A small masked image model, trained from scratch: 49215 training examples.
Rows from block 0 of the decoder, named by matrix and row number. Rows with one number belong to one neuron. Each number is 128 + 32 x the weight over its row's rms, rounded and kept within 0 to 255. All counts start at 0. Numbers have three digits each. After the name is the row's rms in percent of the matrix's.
# fc1: MLP up (decoder.0.mlp.fc1.weight, 1536x256), inputs 160-191
# fc2: MLP down (decoder.0.mlp.fc2.weight, 256x1536, transposed), outputs 160-191
fc1.156 089:182102116147074139088073127154119106200125154134139103108162164091134177136120234142111162129086
fc2.156 067:137153110138158062084119155129162091109197159154163104157108132143071173151156148139139131165092
fc1.157 126:115141144109106145168118142095146151154151127142138153127143185143169140153126116140114114110127
fc2.157 146:166104130125065101124131128192098211145128092144087091140068087093110175143142108127169116136187
fc1.158 107:139096129147149199103116170146137104132115134078079194143143137114156172143118185192097149122125
fc2.158 110:098120106185063075137080109149145144166150090134132151152151106107184087117135127146168150152122
fc1.159 105:109099105108123131103104138109175130173151133171178131167113183136126172124142093121124123107122
fc2.159 128:132099119128078085134138135167092178152135084126130092176082146126099107191110111083144122110136
fc1.160 078:121088116137146095204090218129137113171126138133151116133143146162125142168149216159095107118113
fc2.160 084:125097123148116093113105121120126114131111144156136106150094109100130160114118130098087157085107
fc1.161 073:126165076126110170128178147117154179151177081143114106172096111188141183136142122168093107134136
fc2.161 089:139111128166132049117150176085152147145124159140105123133199077164115127099172132112072128181138
fc1.162 074:096148129184100198075166145094135132145154110179137135166154141109132174147115075144124179134142
fc2.162 086:113092139105138122155125152123160103154152135108109096124111070147113100152125117169137103143128
fc1.163 109:175126091118141106143078167133139121102156135136149171126133082133115142164158118143112101094099
fc2.163 120:084125190085078083064153148104173146175129100178166126169134107081143114055159131080021120142124
fc1.164 106:155104110175115143148122143166163116080111127154133129198102087147146124112118115162192160206159
fc2.164 139:130114150100183126188163162144159122121158145124192124130179147185162058144151182095085124166174
fc1.165 089:068156156136114141133142141143142158127155131149117170131144072135133154150114131114090152104113
fc2.165 082:168134117093145142080137125174130126111107092164180098117097138124148137056176131059128116106161
fc1.166 105:159158166136147142183114205078135192195158112116108189199126145152112141093141158173121119126150
fc2.166 102:119171159130000090095109104130074080141132107124056144174097136123105136072084082194150078073160
fc1.167 108:146123094180128126135128120126119125064109119183160026129103106125136162155179096155132096123131
fc2.167 097:091117080133134161083078126078086121095068142122172126105118112145131140117068104173146106122112
fc1.168 074:141149118130154117060176123150152048156143130153151111150101155119142180105144112086114122101152
fc2.168 082:113130117163165141128088066114101100104073125089192176131156120095143116115105151120124134103170
fc1.169 075:137078098139192158172084113135166167135092146148172106148136121137164136136106043117100164113146
fc2.169 093:133134142109107154102126145115116113207062129168121132103154142105104115151140045108116063114145
fc1.170 075:099138137096141125073156101133154145172129115178147214187150124168155181166142072124105108163137
fc2.170 085:096116147121100109085094135170077197199127105123116103126107106123141154089079171207144130128113
fc1.171 085:134112114113110127111094161157076153107149203186172073053111119156112068165153180121081092137137
fc2.171 073:140136193167137145078143155092177166095096077139150119164124112102130132106141131181177051146125
fc1.172 098:143130126081150097121096132096121149133129135187150189099128106152124105130127138149137107086145
fc2.172 068:118086113095137149074153122171191162149105151140157170148115190117084153146121137113078171178039
fc1.173 085:089145123141166112111172128132156103126117106156139088163122128163118107137104098200174096118139
fc2.173 119:120163120116107076104124116117134132099149111113089211117089139083095137090242099125124124121114
fc1.174 106:119178140126144156126118138083129173140103136174175088139111095116115164123156121141134186106160
fc2.174 123:132097108161149163119107133067156113089148108122106109121116177093153133142187098111168106114148
fc1.175 099:164081146146145127127127143142143169155171149127176183141152122161120154158161103143088115150171
fc2.175 100:154157128124144146094092128091145130077151108075155128152109107161071102032183136169071109151167
fc1.176 111:115115125107140144123148158154096140135135128131126109138145127129134134122147146141119102118141
fc2.176 149:112134135115148131079103094085055122129167103106133149121071166056139140157141039152125135158088
fc1.177 117:154120096160141129113167136126108144151135167151131132149186143183115129168135183153118113132142
fc2.177 127:143126086185142111118159101116148080046083114115133165123107133132117163116196194105207119071081
fc1.178 073:126107143183154134159165078160136090151090155183152157125142122107174135153127120155126142140178
fc2.178 096:171102129106106109134183147094167167097129130136131147117123136150089110146130129129127163118073
fc1.179 129:114157116144150161118164160107136099153170147094129115136124121108121170116185134135121105119155
fc2.179 127:142121107165146171065113138131118191124098167159172133132191165132151148138084087143170118125106
fc1.180 087:132133152118150186143151195129131086131093148181154130128168064187080150148170152122155107112141
fc2.180 066:162143100104133093111095134125123119171158101161116129106130155059147103137193075152097092195065
fc1.181 088:170159073088182138101104050132121135126150112166102177156139095151144194129116140184124162078140
fc2.181 055:138163138135160113166112111129111144100115083134142065145101134089121155130114112154018134183159
fc1.182 100:128127112143178137107174162140109177106123116127115111141105129175116167134132091147090190137170
fc2.182 105:143105124106071127099069143139113134167130120137081142127081094116135108100099103145147142147145
fc1.183 086:175133137117129172140098105117100167166138155104107128186104130102115111114142122143120178120172
fc2.183 056:076112055119175158079132088164144110061109167129191079122153104120089165130079131148123115128171
fc1.184 090:107127118146148088113183144097161110163070100126155139179151147141110157149082095124185156142176
fc2.184 093:116111128121134169154111143107092090159161186122105157110118212139101108099100120148136176168155
fc1.185 089:149135164121129129099143153138145167164126165181124156120128112108137146155127185142090143110129
fc2.185 086:087109156117159093189113126126072099190163149129135152143255118172124104053126125081074136131066
fc1.186 078:102096133127139121112086174143131125108127105132161149158131152146102078152166117157151122134146
fc2.186 074:124130120114123128135099155105094152176150119141125162162205048176176147171164069196143151152126
fc1.187 079:037100134171102099146123166125115129134213155138121153180143141137106082189157160141151214136131
fc2.187 105:139124119149154163146117145097202175180112137161083122115144078113145093100092044118112135159143
fc1.188 075:099138137137147156111197168102122093163096149176162125163160149109118091122135134141105162102144
fc2.188 105:135133150110110086134106089102119134094104136141011205150146103086088096076139119154099078088168
fc1.189 076:098143076115082088171172166158154107150160119186158152102133196085103109125128156142131103085139
fc2.189 087:186099137057123092132101096159166123116148179127141094124150162146125122168165145135145101105146
fc1.190 088:076142158118167179141170120155119119107101192127190135106141058118136101179181181111142112078156
fc2.190 089:103134147112064024114117093118140092135167099162149067144109123055121198136026112155180167165107
fc1.191 095:131136143111139116097128115175111118059129135112130106163157140173139151133118146082082110168142
fc2.191 085:097140124080107147137043123163171119128120166160105132046169105137100123148150145119111087113181
fc1.192 095:137168144135148110074110130114180118130154135123126119138132144078163136101163102096193147135156
fc2.192 055:100182157052090159116156123072109146123090150114123147070086130062145101155086154158196127110108
fc1.193 100:110106165164150146168083142093153136157190117175153158119146097154110202115116150098177038099097
fc2.193 081:109131068108117144099157084091077141157152105127141116079070117105129140053071156163084229080118
fc1.194 090:144164081106144134202077135103140158166151117184107135175099126153131157142137095114130162126153
fc2.194 047:113137133137109082147135129126219126084142141099080145118124103127117110098104140116142099061133
fc1.195 117:165138169113163088123112133151133168129108149084131098116175107156137145158175146120136138131146
fc2.195 102:124123097152103091138112107187136068105102094129092130124078096152066138143138182133207159152105
fc1.196 087:126137113125173198142132160146120112099161105126153123121108155130126114197130146139130139127129
fc2.196 100:128096174109191150144162088119107112088128123139158121137134136089105145098090108140132117108079
fc1.197 102:150088160129106184163128069127156120169189141170218135161111136122133141120164144136169104131155
fc2.197 104:126118130107145140114145133152078225125100105077160108158120169166103155119114090122165145106188
fc1.198 090:154092147052110102156093165114177103143133105152090175100087155138122130108156178157136036131166
fc2.198 085:119098118105115141142168097093097114129129117111114085156108093079137150173115109115169191080113
fc1.199 078:161137120146126139180068119111126128110173089119141144111125140142103121155135120164178154088126
fc2.199 085:112132025065104048112215122140103143150096087121096152113116080143084140143094099117085098122164
fc1.200 123:126129137164106155181087137119143137196134168109124179125117139126133152154137164152161091123113
fc2.200 113:127107123131116137137180084118118135130097095173124056111092093117099107159129144050180124174197
fc1.201 131:153124124112141126156149124152100137113197149112118163145137115114097151131158147123121080126141
fc2.201 195:133100145152180164056143136019132153161086137120119178148154130144131095076101121138078109122136
fc1.202 071:135148123118161149130109165134123166174144152144164070118095166163138143158182139154163136097112
fc2.202 091:103138127057091081104122120134096108134096105083118128097173108109096080068099175166161150167112
fc1.203 091:168098033172160105139135138163114139197160147119149169157146138165126150123152109191090126115123
fc2.203 099:139135113112146082117139136142094111147128108141101119111129121171137052069180095089145135139128
fc1.204 135:163118134109126138140153125170101170179162142111131143167122080142099135099153118128120106162125
fc2.204 138:104127124106197167093116137136123112111150145108122136129136140113120139108128130184109111098148
fc1.205 144:169132125108134162179131181143106139205121133116134156162167088155087139104109195154136102120151
fc2.205 154:095124154122142152167096112110062123131099095165097109114120155187134105184151102142156168127159
fc1.206 083:203153077123124149139086122111118164140170148132150139155128141094136148134160169098154057137124
fc2.206 106:109110115095123098066169121115172081176096107119187129135106158151113128018118146177121177190123
fc1.207 075:115117108126130147103121163168133096159169138126104129153134097067124086155121147161143095127179
fc2.207 062:073155173150123078069123151101155140155080132135114071148149104110152132122131131118140098095130
fc1.208 089:117151164156160118108115146136119128106099127092134100171143147128093061136187127162221120108145
fc2.208 073:098130183113129172117096115109105108135135143146174091085136135089126171121134136089146187147112
fc1.209 088:120089160054118158138122172142127169143156150038129129148066138164067121119129121136097124163149
fc2.209 076:124149172136122161089200117063167124095158146124126143067072135127147117140119164143137164083108
fc1.210 115:072106093100182102167084131126144144142125115137156094141104077124126155149114096189132138085167
fc2.210 137:198151105123164122146165163153099077090071118140069105115121115113143141118130155106105097080114
fc1.211 077:089165108172096168177148137143157101142169107118152163158101128150100135088113152167195129113133
fc2.211 062:124151111131130124086160152140168150130125055022091220153147178118110155101110108184156103176055
fc1.212 127:170149157132139160122106123136185133106203151132124192149153096098111131170138157153140143169125
fc2.212 137:106125100128121093183132112162155098115121147104126148077120129168182134131135113098144087091094
fc1.213 083:151106113099137124135144177163069078112090128100133107102142135161130129123097177152162107096127
fc2.213 083:126144185107141164102145144101130148099115180134123111129101093094087097164166145198160126089126
fc1.214 089:163165120148178166123180117135181094040154181135089183118127253159091140203131135164115142131104
fc2.214 093:133082105082131112138077106108079116133161080145111091153159117066115121067136131110170154104096
fc1.215 080:125153075128102156090131172124117117106120089115085181148156082135106147112137138086105177148212
fc2.215 081:096169142100092169158151135141099102142131125197136154115122118105118157124136093150122082123120
fc1.216 081:141102124139118137163133163100138114164144131099097185093136154202123156132081113154134113100116
fc2.216 076:137117108149113082085117106125165176050133135138128132178140125122099122172148131102100127129099
fc1.217 096:130137071092166167152138144144127157119058116096139140163101145130147132151136109122064112126139
fc2.217 069:123145146195141149114091143127089108118172116085142124107167179150145122203118139127146069116106
fc1.218 150:132159113155121164149124180091144154147138104128112126119128198087156147148168171130184162127143
fc2.218 197:121172139138142145068091138138173096128166148075136144118155182125148128135201120140109140110101
fc1.219 078:113156066133105125143088133167108109126098151125122087150085202106112171119101129156127075165125
fc2.219 090:128154133182152131137131096115106119055136163131093110127115162165092081090173169127140116101124
fc1.220 094:152101153136107107151048193115152142159145099129171111075092146118153111190088113149131184142101
fc2.220 079:038105077127119146098109120069130152135070135163100178127112177130144149130114124166091116106124
fc1.221 083:121178129133168168089173108145103175121128144121108176131098085129157128152149037146151108113155
fc2.221 061:082157076116173099191123120076146175129212147085193120105185149192123130133116178129131161148135
fc1.222 078:120119180114119147089119092167166114144086162139144063188142152129108111134093063130176086146155
fc2.222 089:140166166119123133123167172061162108111158124126162090125067103178200138122094133108074123123110
fc1.223 077:157100088180146180188167156139185127116104140134158232175091166211155095126109130142166116107154
fc2.223 063:166142199106143102104132165143117124145111093153115075129167062135108126126146146089105066101033
fc1.224 104:137125181115113127141161129186164102162159104077116151124134087140078128079114144139126183097173
fc2.224 099:214090118114150093099160142152158213166087151089121112131146109127135140129143107132084141148134
fc1.225 146:134097103142134087090116120196115129117106126164178106134163086108111154176159135144149106143181
fc2.225 128:146120115148154147137162100162171087179126132106164086174163158147080105116133129147117134171140
fc1.226 089:110124148116162103215142153140139209148161118109176143152117121116106053181138132099102163156164
fc2.226 091:130149145117113101094160083116132118080146120096046193086104181141119115091141061126160124106127
fc1.227 084:149147142139192124133173119115173112117127093152122139129129155120161090101165154205143139125135
fc2.227 085:141092116183148144107143138163128128076088142036111124136172153155132130092172116058096128148125
fc1.228 071:141146170178105136122161140120053133164121141156163093130035125091135153151150135164150117141185
fc2.228 077:127107157079078070077120148125153132173110112087126109161145108167123099067116108087112138083135
fc1.229 138:160108137175132125125126125218157152138150152142114142139160123138150111164124157083107100131153
fc2.229 133:155090129215110149083159133146150141176108080122113173125139148143166081158167176095202168099156
fc1.230 102:098118125113102130099164156132112113089113154200189096125167152191136123161100149120142075111162
fc2.230 135:118161126077077117092148164147118165136065137121061183105102082095124165101180154111073171139169
fc1.231 093:144193091178147098077103169120108135144067134137108132092099172135148157164153104111146166103122
fc2.231 076:150186163130122115076099120085180106163074104143114131111090071122142078134129168099106076116144
fc1.232 088:092126152150136126109132188117151100125072191143107161136076175170159156141120082161159138154128
fc2.232 079:154097141085175147164158116099145130104104111210184126140138089102108093140089143105135136076133
fc1.233 111:103098138140169137133117170108155162175126148163147168088176136133113239144170125094110134092152
fc2.233 098:080142093123147127181125136165054076106121143133134110091139116094140099168090141142213094132102
fc1.234 075:086122138150137115096154138144110144192116138115113123098126092161126114137069103089091148150144
fc2.234 055:171129115130142114066124091159166119119115133129098089132106144116126083109122157094079175105147
fc1.235 115:172098121149124137144141180150121151173164107126110150149161170143105121181137151114137134114157
fc2.235 120:101105110152094148048179129132128158205144080142136126099158087129116165111111072092089140124102
fc1.236 101:103150156165131131082093177096178159138111164150133206139128122132122132131121124137120132132195
fc2.236 110:101172096147089156084185075136110102098090133215141110198069160126118169112165090165139159124115
fc1.237 103:099126149121177146105155101109121109104195099149128087116162121112111136145224113124117139114167
fc2.237 119:121124106098082139042146102164144162138142146134168096152145111163105146166074068090105158126102
fc1.238 114:092180168185125137130167107109138101069176130139178144112135114107205149141144148186160143132142
fc2.238 121:139136129126144131144135125158128177121132156170136123119067122163082117139108143181118128138123
fc1.239 118:130136136144156193139131133124136148151191152147185206113150131135114119113186149146098097131160
fc2.239 147:106113101086125072146129126194080089162126140190101089160162152134086124189101126165190108122174
fc1.240 100:103112134148151146103139120100127175136136146136191241115120046156131106112051146205092111079143
fc2.240 092:101121122105157105074154133161151128074118107112114133116075155102090059144064137166088181086118
fc1.241 112:154139065118138147140090121127160097145180152093153133182138056135111175154117069166162135062177
fc2.241 130:122174153104071145121119159095100152165155125161171122184139109124179157166131077084092105156140
fc1.242 093:162120117098111049218135103095114084117155119185118076104191122106145133087182132142152167091097
fc2.242 034:162210182147104088179156115147119111095115144150147232138143138062121097104093166114108158114125
fc1.243 116:147165125190112183132083161119186230194061179148128069150159098085112139131195131088105184086120
fc2.243 079:167138136121127091094142102135177057130155103141180112143124138105130111165126134179144154098084
fc1.244 100:135092082110151121091179120105140156134136052113155158153155153156113143099114080101096162073175
fc2.244 054:101149139115191184154126156099102138146176143121159130079163111130124162172130066122070122184192
fc1.245 085:157184127071138145190122070083113193131128120143145132179112145141123131104147129100096125117164
fc2.245 059:104139116172081145066119114143117137151093107103070106127100091114107148172097149129166100059134
fc1.246 104:110107134180159131151120147152146114167090172152093121230105104129139087132169105122168166067128
fc2.246 073:094156090119102164210201136107116102114185123084124092179143149193140078152094136059122116158145
fc1.247 069:168133125109185129102118173113151179188102117137140146135123125203153145144145110156208138077123
fc2.247 087:097126077136148171169178109157099107126097156172095124083174159129110077158115086175150109148168
fc1.248 145:146124093110195120137097140158131132150119115143130160129157163192099137134131119175141147124139
fc2.248 192:139167168088110209133153141131142131140181123134136172195076112079081184130120107130102131134089
fc1.249 143:174166136123152147102148148092108138158118130147151101132123110096174175223178144135125152156135
fc2.249 163:132129140149120158082162132132158094073114136105120176129107138119052101105124086144026128128138
fc1.250 090:095064097115117183123133106100038095135172101158140182107132136092119134155101087167146128124116
fc2.250 058:170082129150172123153097149136140125193101118121112121167139154074124118134173129093097148144180
fc1.251 098:065135129138098140140160115100156102164101116161129104177136134134129112081107168155169077066128
fc2.251 055:107105117130153117165140117079203093100112088147099131096110111149108156097131202099113105125145
fc1.252 115:140162127140192109087148143119111118150119182157148145164138093147122162197080142068177176091123
fc2.252 106:142164096096098171107169145095160174119119154148164115152155112087119070105166108129152080121118
fc1.253 141:156131143130158137166137138134168126121190154101121108186150101080102125143163110119159088161141
fc2.253 154:154125077108150126062128115186082087139088171121118159074186163154159158116174134135145112103132
fc1.254 083:151133161158128172081103157084117139088113148164146118189157110080109098110141147104159146129148
fc2.254 083:142129138149110106110130059102118164122093136077140164132148106197145127094128124154073090127174
fc1.255 132:143163147143110166152166177103120144180097140144141159134158082123166157142109177125095150093142
fc2.255 143:120137103131153140141123066134133115089107137148133112137063099154114163065129084112156115138083
fc1.256 102:097121146160154122204044178135106170122137110125146199105112086141144126133143125193121116163156
fc2.256 102:124161122131103168012141108085191114154118128127075168172095044098082148116131082092114194086130
fc1.257 143:131123152112117098126126149128088165151115138173139173154147083142125174169112158184146102112154
fc2.257 181:124120093149085167133134131154132097111167171135161140122127166146149106159195111089093098111139
fc1.258 085:076138119123180141107143166154113124141108102128095162152132079082113156151173093083131119102108
fc2.258 078:173191115159048133090132097169107129114094145173126102113125094158142138190195127082159172138160
fc1.259 074:166145106136124126107157097172107114120173155159094121097124169138083185127133154143118146118135
fc2.259 038:113134066157170110133080141141128128135136171127208104111133129074144103157050164147138084164087
fc1.260 083:174130157127093106119126142176134145189157098166119112165086128132188153164163087092139119124124
fc2.260 093:148103177096120107135204159117148103093131133175122102201166145107141164092143144120156100163080
fc1.261 154:178165120126140147106134163114143165127110213102142170203177155137128135149122173115133141140110
fc2.261 168:157129063145101130167164095157135096080148109107102104102128135123104169109142111107135085084135
fc1.262 075:133100146090180076161183123134108138109142135186158180163159113189184129114165128217102157126123
fc2.262 107:061124155136140126128112137115109152184173162112140171111127121138148116119092115134124122098150
fc1.263 133:114126179203110161083147164128118148122099113127168136151128138113170138128133187131214131170187
fc2.263 126:152101186127193146163142157134130118130119157091136148071132068128137064076103168111076105125134
fc1.264 122:106173117130144132215122124111112120138178098114114134154109138112082192144201124127148166072158
fc2.264 120:098127199098172106082125118091159211102077125135111140176137105140123107075082172051056144130151
fc1.265 086:142107169107154100124102206183139098119072143132099107149106161134103126109162166109125185138111
fc2.265 081:116110051121109112132189142134162121138141086142170123146141133075072150172101085130088153129180
fc1.266 098:175098170095199093115168095172099139085097104165125158136106117105132141169170127174119085146170
fc2.266 065:103131165133096167129100142173186080187107175181101103126124091085119176121190112112111160121141
fc1.267 090:163136157127136106152193126148188129150133117135202136112173066149135154117073127110132124151132
fc2.267 054:145140181093187176143143163119111115138134153157160141100134180137141113095124161103108122133124
fc1.268 071:160162164094101176083165132201121149139118097156137131198138188198153139163117168172107112136148
fc2.268 088:069134162142198120160123131091133144096105146160178127096183072102193136169073122085073172144144
fc1.269 084:138103161088133128154121185111075127206125169081128142121162178151104176183098179096126089104149
fc2.269 096:128114067149137133159135100137126105134131132122174049097139153137129113122097126094110130153114
fc1.270 113:095127128153178137134162146115119136151141158133100141108164118134184187119142145179119133128139
fc2.270 099:099120067147117156121116120146165097126157086154150141180100139125094104058158113158181101091076
fc1.271 137:135111143155152128118163145138149130122162103101168120149129062114132113117099104154157152132151
fc2.271 138:139087176140106093142142153133189116092109169140137128169108102134140193157106191015072141089148
fc1.272 101:182126166131178099141163094143069181102180164139119101153141133118126098169104152117163134134140
fc2.272 148:076159113155091129103095150108109106234087142133125095102166143150130142144121101199140134132084
fc1.273 083:148170130135177110113101133100133198123114108125125114136093110171110193078157079128105055141201
fc2.273 059:133112141160094123116112155138151142164053141178113163141135054173117119191170207164095076117116
fc1.274 072:090097125093175080150112101138133170125160107126136068148179092129118152149068136120171136094133
fc2.274 083:081104198068145145124180110160059139086121127114063183100079169087057096143153048082113167081115
fc1.275 080:098150106113133129119145192134109154140158107120145093076138145184138105154145114072128141134127
fc2.275 086:103139132130099131134139132119085158170166104135111154123118062173080155122085073107081118076133
fc1.276 107:171127128128153148136133116154110122115181158142166126122055173180111113090079124199141121091151
fc2.276 120:154119151103143172102145158137124102170154122099169116143106086097144099088130142184107089186147
fc1.277 088:134113084133046100158140140157108128154091157108160175120115117139100167089106087111153124149125
fc2.277 074:115129112132149097097121118118116114149046130131090048143106104090090126126102147096124164107108
fc1.278 145:152159179120103130139168137094103144190132142113155112163149094080141166134126151151136187107159
fc2.278 190:159152110153163117151171147160155160106086085141100158143143164148080102091121077159087065140173
fc1.279 080:111162070136110112162144125184140141135189124167157194070104134175148106183158079160075097083125
fc2.279 065:094101136138130104127100088152074142076125151138140108079122145151133096144129149092195200111103
fc1.280 115:173151108151115148116183172151130145116141132140146176139111142112131159131129209177173191112145
fc2.280 134:056124183100119146143067128140068184171134138164177156130192115160143124179136090131114100114117
fc1.281 093:138150068111156115120160140151140159090113117081102123149140146100132155101129116052147082117101
fc2.281 057:116131111152106124091136131173111124107083101149132107055158077138134096112182169122186073126099
fc1.282 112:126137157138100108148129157170070149115112123142096094115169107121171070180155217103210138099150
fc2.282 083:114129086159072147087136107133161145098107173160168133126124106124173159116201143103068091120116
fc1.283 102:131119103138160113159089131099144177135151157141164122165185041151148114149203092139086105132118
fc2.283 116:154130075088152122070165117136092124108097139116169186087095131092128072148109139151157137160119
fc1.284 128:139188113122106131143166166118106142111126122149171147163130139102125167114179185113166126141181
fc2.284 132:095117128173076135102107132168058166127159092099132133139137122129133131180124131135178114198184
fc1.285 152:137167101120114137102171134134097125135144109130184059181166133081168186177141179154174179132142
fc2.285 140:123085138138160130127162153141184193137104113147141134149118109156095143093124124109053128176159
fc1.286 081:162153124126125130192148142096132166178098119089111162136113150133084159110164102176078136097116
fc2.286 097:150144034145142071160117111119142158173159061176088078107130127129130121112100068092111134110141
fc1.287 111:133154138104152157115126132152165149119179167168157120134113159143122145117106100168115140133170
fc2.287 114:092101085137096083082140113116128110161138128159126063172126160103116145122156137093097165104085
fc1.288 091:192139120066159149155101124133121125151103103188109090164151182150150168133130097113122137118127
fc2.288 066:160141116061117129128091089124165140106142106125119159068148194190166138084213155112126175090169
fc1.289 077:138117149097167140088106123119072123150141112157107168124134147169087148098142163113093202107123
fc2.289 083:121100109108084087162100172110187069166135101132184205125199122162174064084106078145093136150167
fc1.290 130:128140097147135176111133137132126131166126119135125164113148067115167112167136142141111121080158
fc2.290 138:110149106118161144085130137158153132103191129118142184100119146136114131078146066175067123193054
fc1.291 089:139142180151104128125154082226094193162084154103145131082151152086121213154101137197106091086171
fc2.291 096:136136080156159087127133106119150210114115121120143090161141151098175134130126125097103092111150
fc1.292 083:139100153124098153195142170141098131193153164147173139142123104152150159191133156134116151154181
fc2.292 087:119066151145154110103144100063141122089098132128164085135157138083113055068126132150164071145125
fc1.293 083:092182150092171158170118157064098167135106141119117191078138117213115155058125104110110124077126
fc2.293 100:119111148165149146140117090156161123057148075149092095128092128140100120169144167094101180130138
fc1.294 088:118114139130168181187138154167111144082119147118117088169132169145139101145143163183117118115133
fc2.294 057:058127143113137169145148127145120098137151157136159132155148169092118150130104083101082114104171
fc1.295 091:117132159101130160111136087156106153033141141153182100094163111134114140160149120147106135129138
fc2.295 102:160129064132054154118132168137125156125145103149146134106103109100165125074153092097167080159103
fc1.296 088:089073096098193094150106124158144130164181153087153190124136134156104166155099107108146136139105
fc2.296 097:121149164084133058122097108169066159125169103183045115120128125132112160140152144103074165137155
fc1.297 080:129147185118114077160035150145174123064154127186154166137108126133114217127153141199160120118150
fc2.297 059:137115196154084126161106102084110163100148115120100108073134133166116133157148093147083093098087
fc1.298 112:159127099125143180131159147132101132155143123141159079142182135147145229211105131121108090124127
fc2.298 095:132149088105152163187132144100157126107126124152177144087114110176102082113170096137072110106189
fc1.299 088:174181120097125142093118110139143084159132123171140146079123116099159080169183178143153152142200
fc2.299 067:203140151150127162133125111128125104117220136097151189148113107112146145136053122116122144120158
fc1.300 072:145120114124181107115146158117081137186096171105156100128167133182103077104172158089146139105164
fc2.300 086:187144138136142089023139125096090072127141136131088173069122100143138093115127181160172073126078
fc1.301 116:134123199084163077172157083206147112152096193169104118131137147200114119106100148202155171116144
fc2.301 132:091147043144093129101161088132127141115109082150126092149121127129082120135176077071122130096129
fc1.302 104:127119162086133178160125132110175164160124166101164187070157157137160136123121134153149103147127
fc2.302 081:154114070123094145121129041118138152139167120175171082177136131177162147136169147080076099176061
fc1.303 151:163141134100169149120134139160093161176130156140146152132164186116152148172130171088135150132124
fc2.303 156:124122093164125101139140125160155100104145109141092075140091122151137109085135121133138149141115
fc1.304 085:129127083139191137089147103158144118098160089128122170130091106084123105148117042182109126097132
fc2.304 049:102112098138057110148160137118124108179129108174155212108106168184091106065184066088130097111135
fc1.305 120:128159107150235184127110150127130121148105124157125121205122164138124119120162226150217125131191
fc2.305 135:107109160132097128105183097091118150125105119128121120157138142113135071105107144187110136099142
fc1.306 071:153165119141177169080178112102119122150110151174128095110105112134154114107167136171149125132174
fc2.306 080:108128153126081149125080154112096192130171155149134154096177152118119060134121191083140128128117
fc1.307 085:101173097155140140046130150115130138117112178144191113133152121094138175168133125090165146136111
fc2.307 084:083074133167087091219106118127144051133170142097122089100167181161200053067157121098171110172143
fc1.308 085:164113092163124124117128109152123062138134159153127130115122123105105123076145163146148196160172
fc2.308 082:111165141109130090096093103122092071169127100171098144137153133098098136142121093132105103149096
fc1.309 092:114075086139151107206117180136091123116137125142148113141107172093137100174189106112132143091228
fc2.309 044:068150126116141079087074113121022127161118088146116118138107125109143122174144156135055147111153
fc1.310 099:187159104164132172132183143138165131062120132183126110169120142125164172127176172087144124106118
fc2.310 072:134190155069064167132112160187147114155129184142099147050137193150128109161190128107000142107161
fc1.311 077:189152154123158161116140134127110118104165151106130144111130179116135173140151170107108130134144
fc2.311 075:079159161099138104119145145145145163124165132116132161131160140182134140147146144114144091127127
fc1.312 084:191175144156144194180107174123134116147166137096116098109166136162101081130169078132126089116189
fc2.312 087:113088193136167079102083134152082124119090146170171123119085162175147157124073026167173143174162
fc1.313 126:146153175120094174137147158101134132153105117102085190141111166097155115132182121154094208101114
fc2.313 097:162109175105140166184136135110132127099121120123173126112156093103166129107075111179197155085133
fc1.314 087:105142117179087139159161170125161167162119137078153158138157122128139110183092079153130082116147
fc2.314 104:127152113147188138163126083171115104138150101132086053142131073104095143128097103176169171131101
fc1.315 098:057152128161165134084164130136149125101094151135165149110140096140144156176130148118147106116117
fc2.315 098:121128052111043089171091099169107091106091108128129101133122089127116190078214101162170121088091
fc1.316 083:156103186141142081107165159123101097092155144084151132108108185185091095115129100156153131118129
fc2.316 066:101095184097180147096113151158107138113095098061107160135150131107048094179144082128170115113170
fc1.317 084:109137182115162128091126140085101150172128132170202072155132120176112144140128116157067075115150
fc2.317 073:155115124112124058123125126107120168092140074115148166100064128140142131164132101110075137180132
fc1.318 139:127130094178149152191101188128144178135114094193173156159148085128122166166155127138130091153177
fc2.318 147:140170181095096107120104121126211191129125113156173161182197148140131135110172154077124163132119
fc1.319 068:150131143117157093178184150138098134099095095137137217146144101164137151137175175131138182070143
fc2.319 100:120145164117091089102156138131124146108128143062160120143113148119111141165165109065134101098078
fc1.320 074:142119062161141202156082119149120168137129108097111167102158115144122181136177082082104159148120
fc2.320 087:093143210082101101139068157187120076144159118145169116136136117150087100133125128122160128079134
fc1.321 138:107141151126151124139085130142144116091173097104153127144112139159123096121111082188143121139112
fc2.321 160:218141069124162146154093134119097121121087122146093171116072118102069186168118157151176119098155
fc1.322 076:146117152106170114180121098164120109130137143121151158146129130176126136104147154132124110160182
fc2.322 088:087127151130126145168115138179108072092077062148124126114164155128161087082139095080205174115111
fc1.323 162:085177123143131124127137140104159131109156116139136118138131126101109167154186159172149101083175
fc2.323 194:179157143175086156087108106131172142104072136083086149120130131123172095093113130092120171169049
fc1.324 114:132093158143134160122140180098083133170098149121163216100124079120131131127134166142098136083142
fc2.324 130:111134060109160155109130082164154116130139145150111081164124123133098122108077070117161103191122
fc1.325 096:099164131129143137158078091099149149130184132108144151174130134119149125171189105155109186114156
fc2.325 123:126128105098102144061145134150090107152064120159138131173123113090100149096073135145132105173123
fc1.326 086:159141110110103089101115118097106137119118128133174147111112188104149098147089083158120175122161
fc2.326 100:112180181140112153155119118182120125182131071049120128159148138141142106141121230173083197080154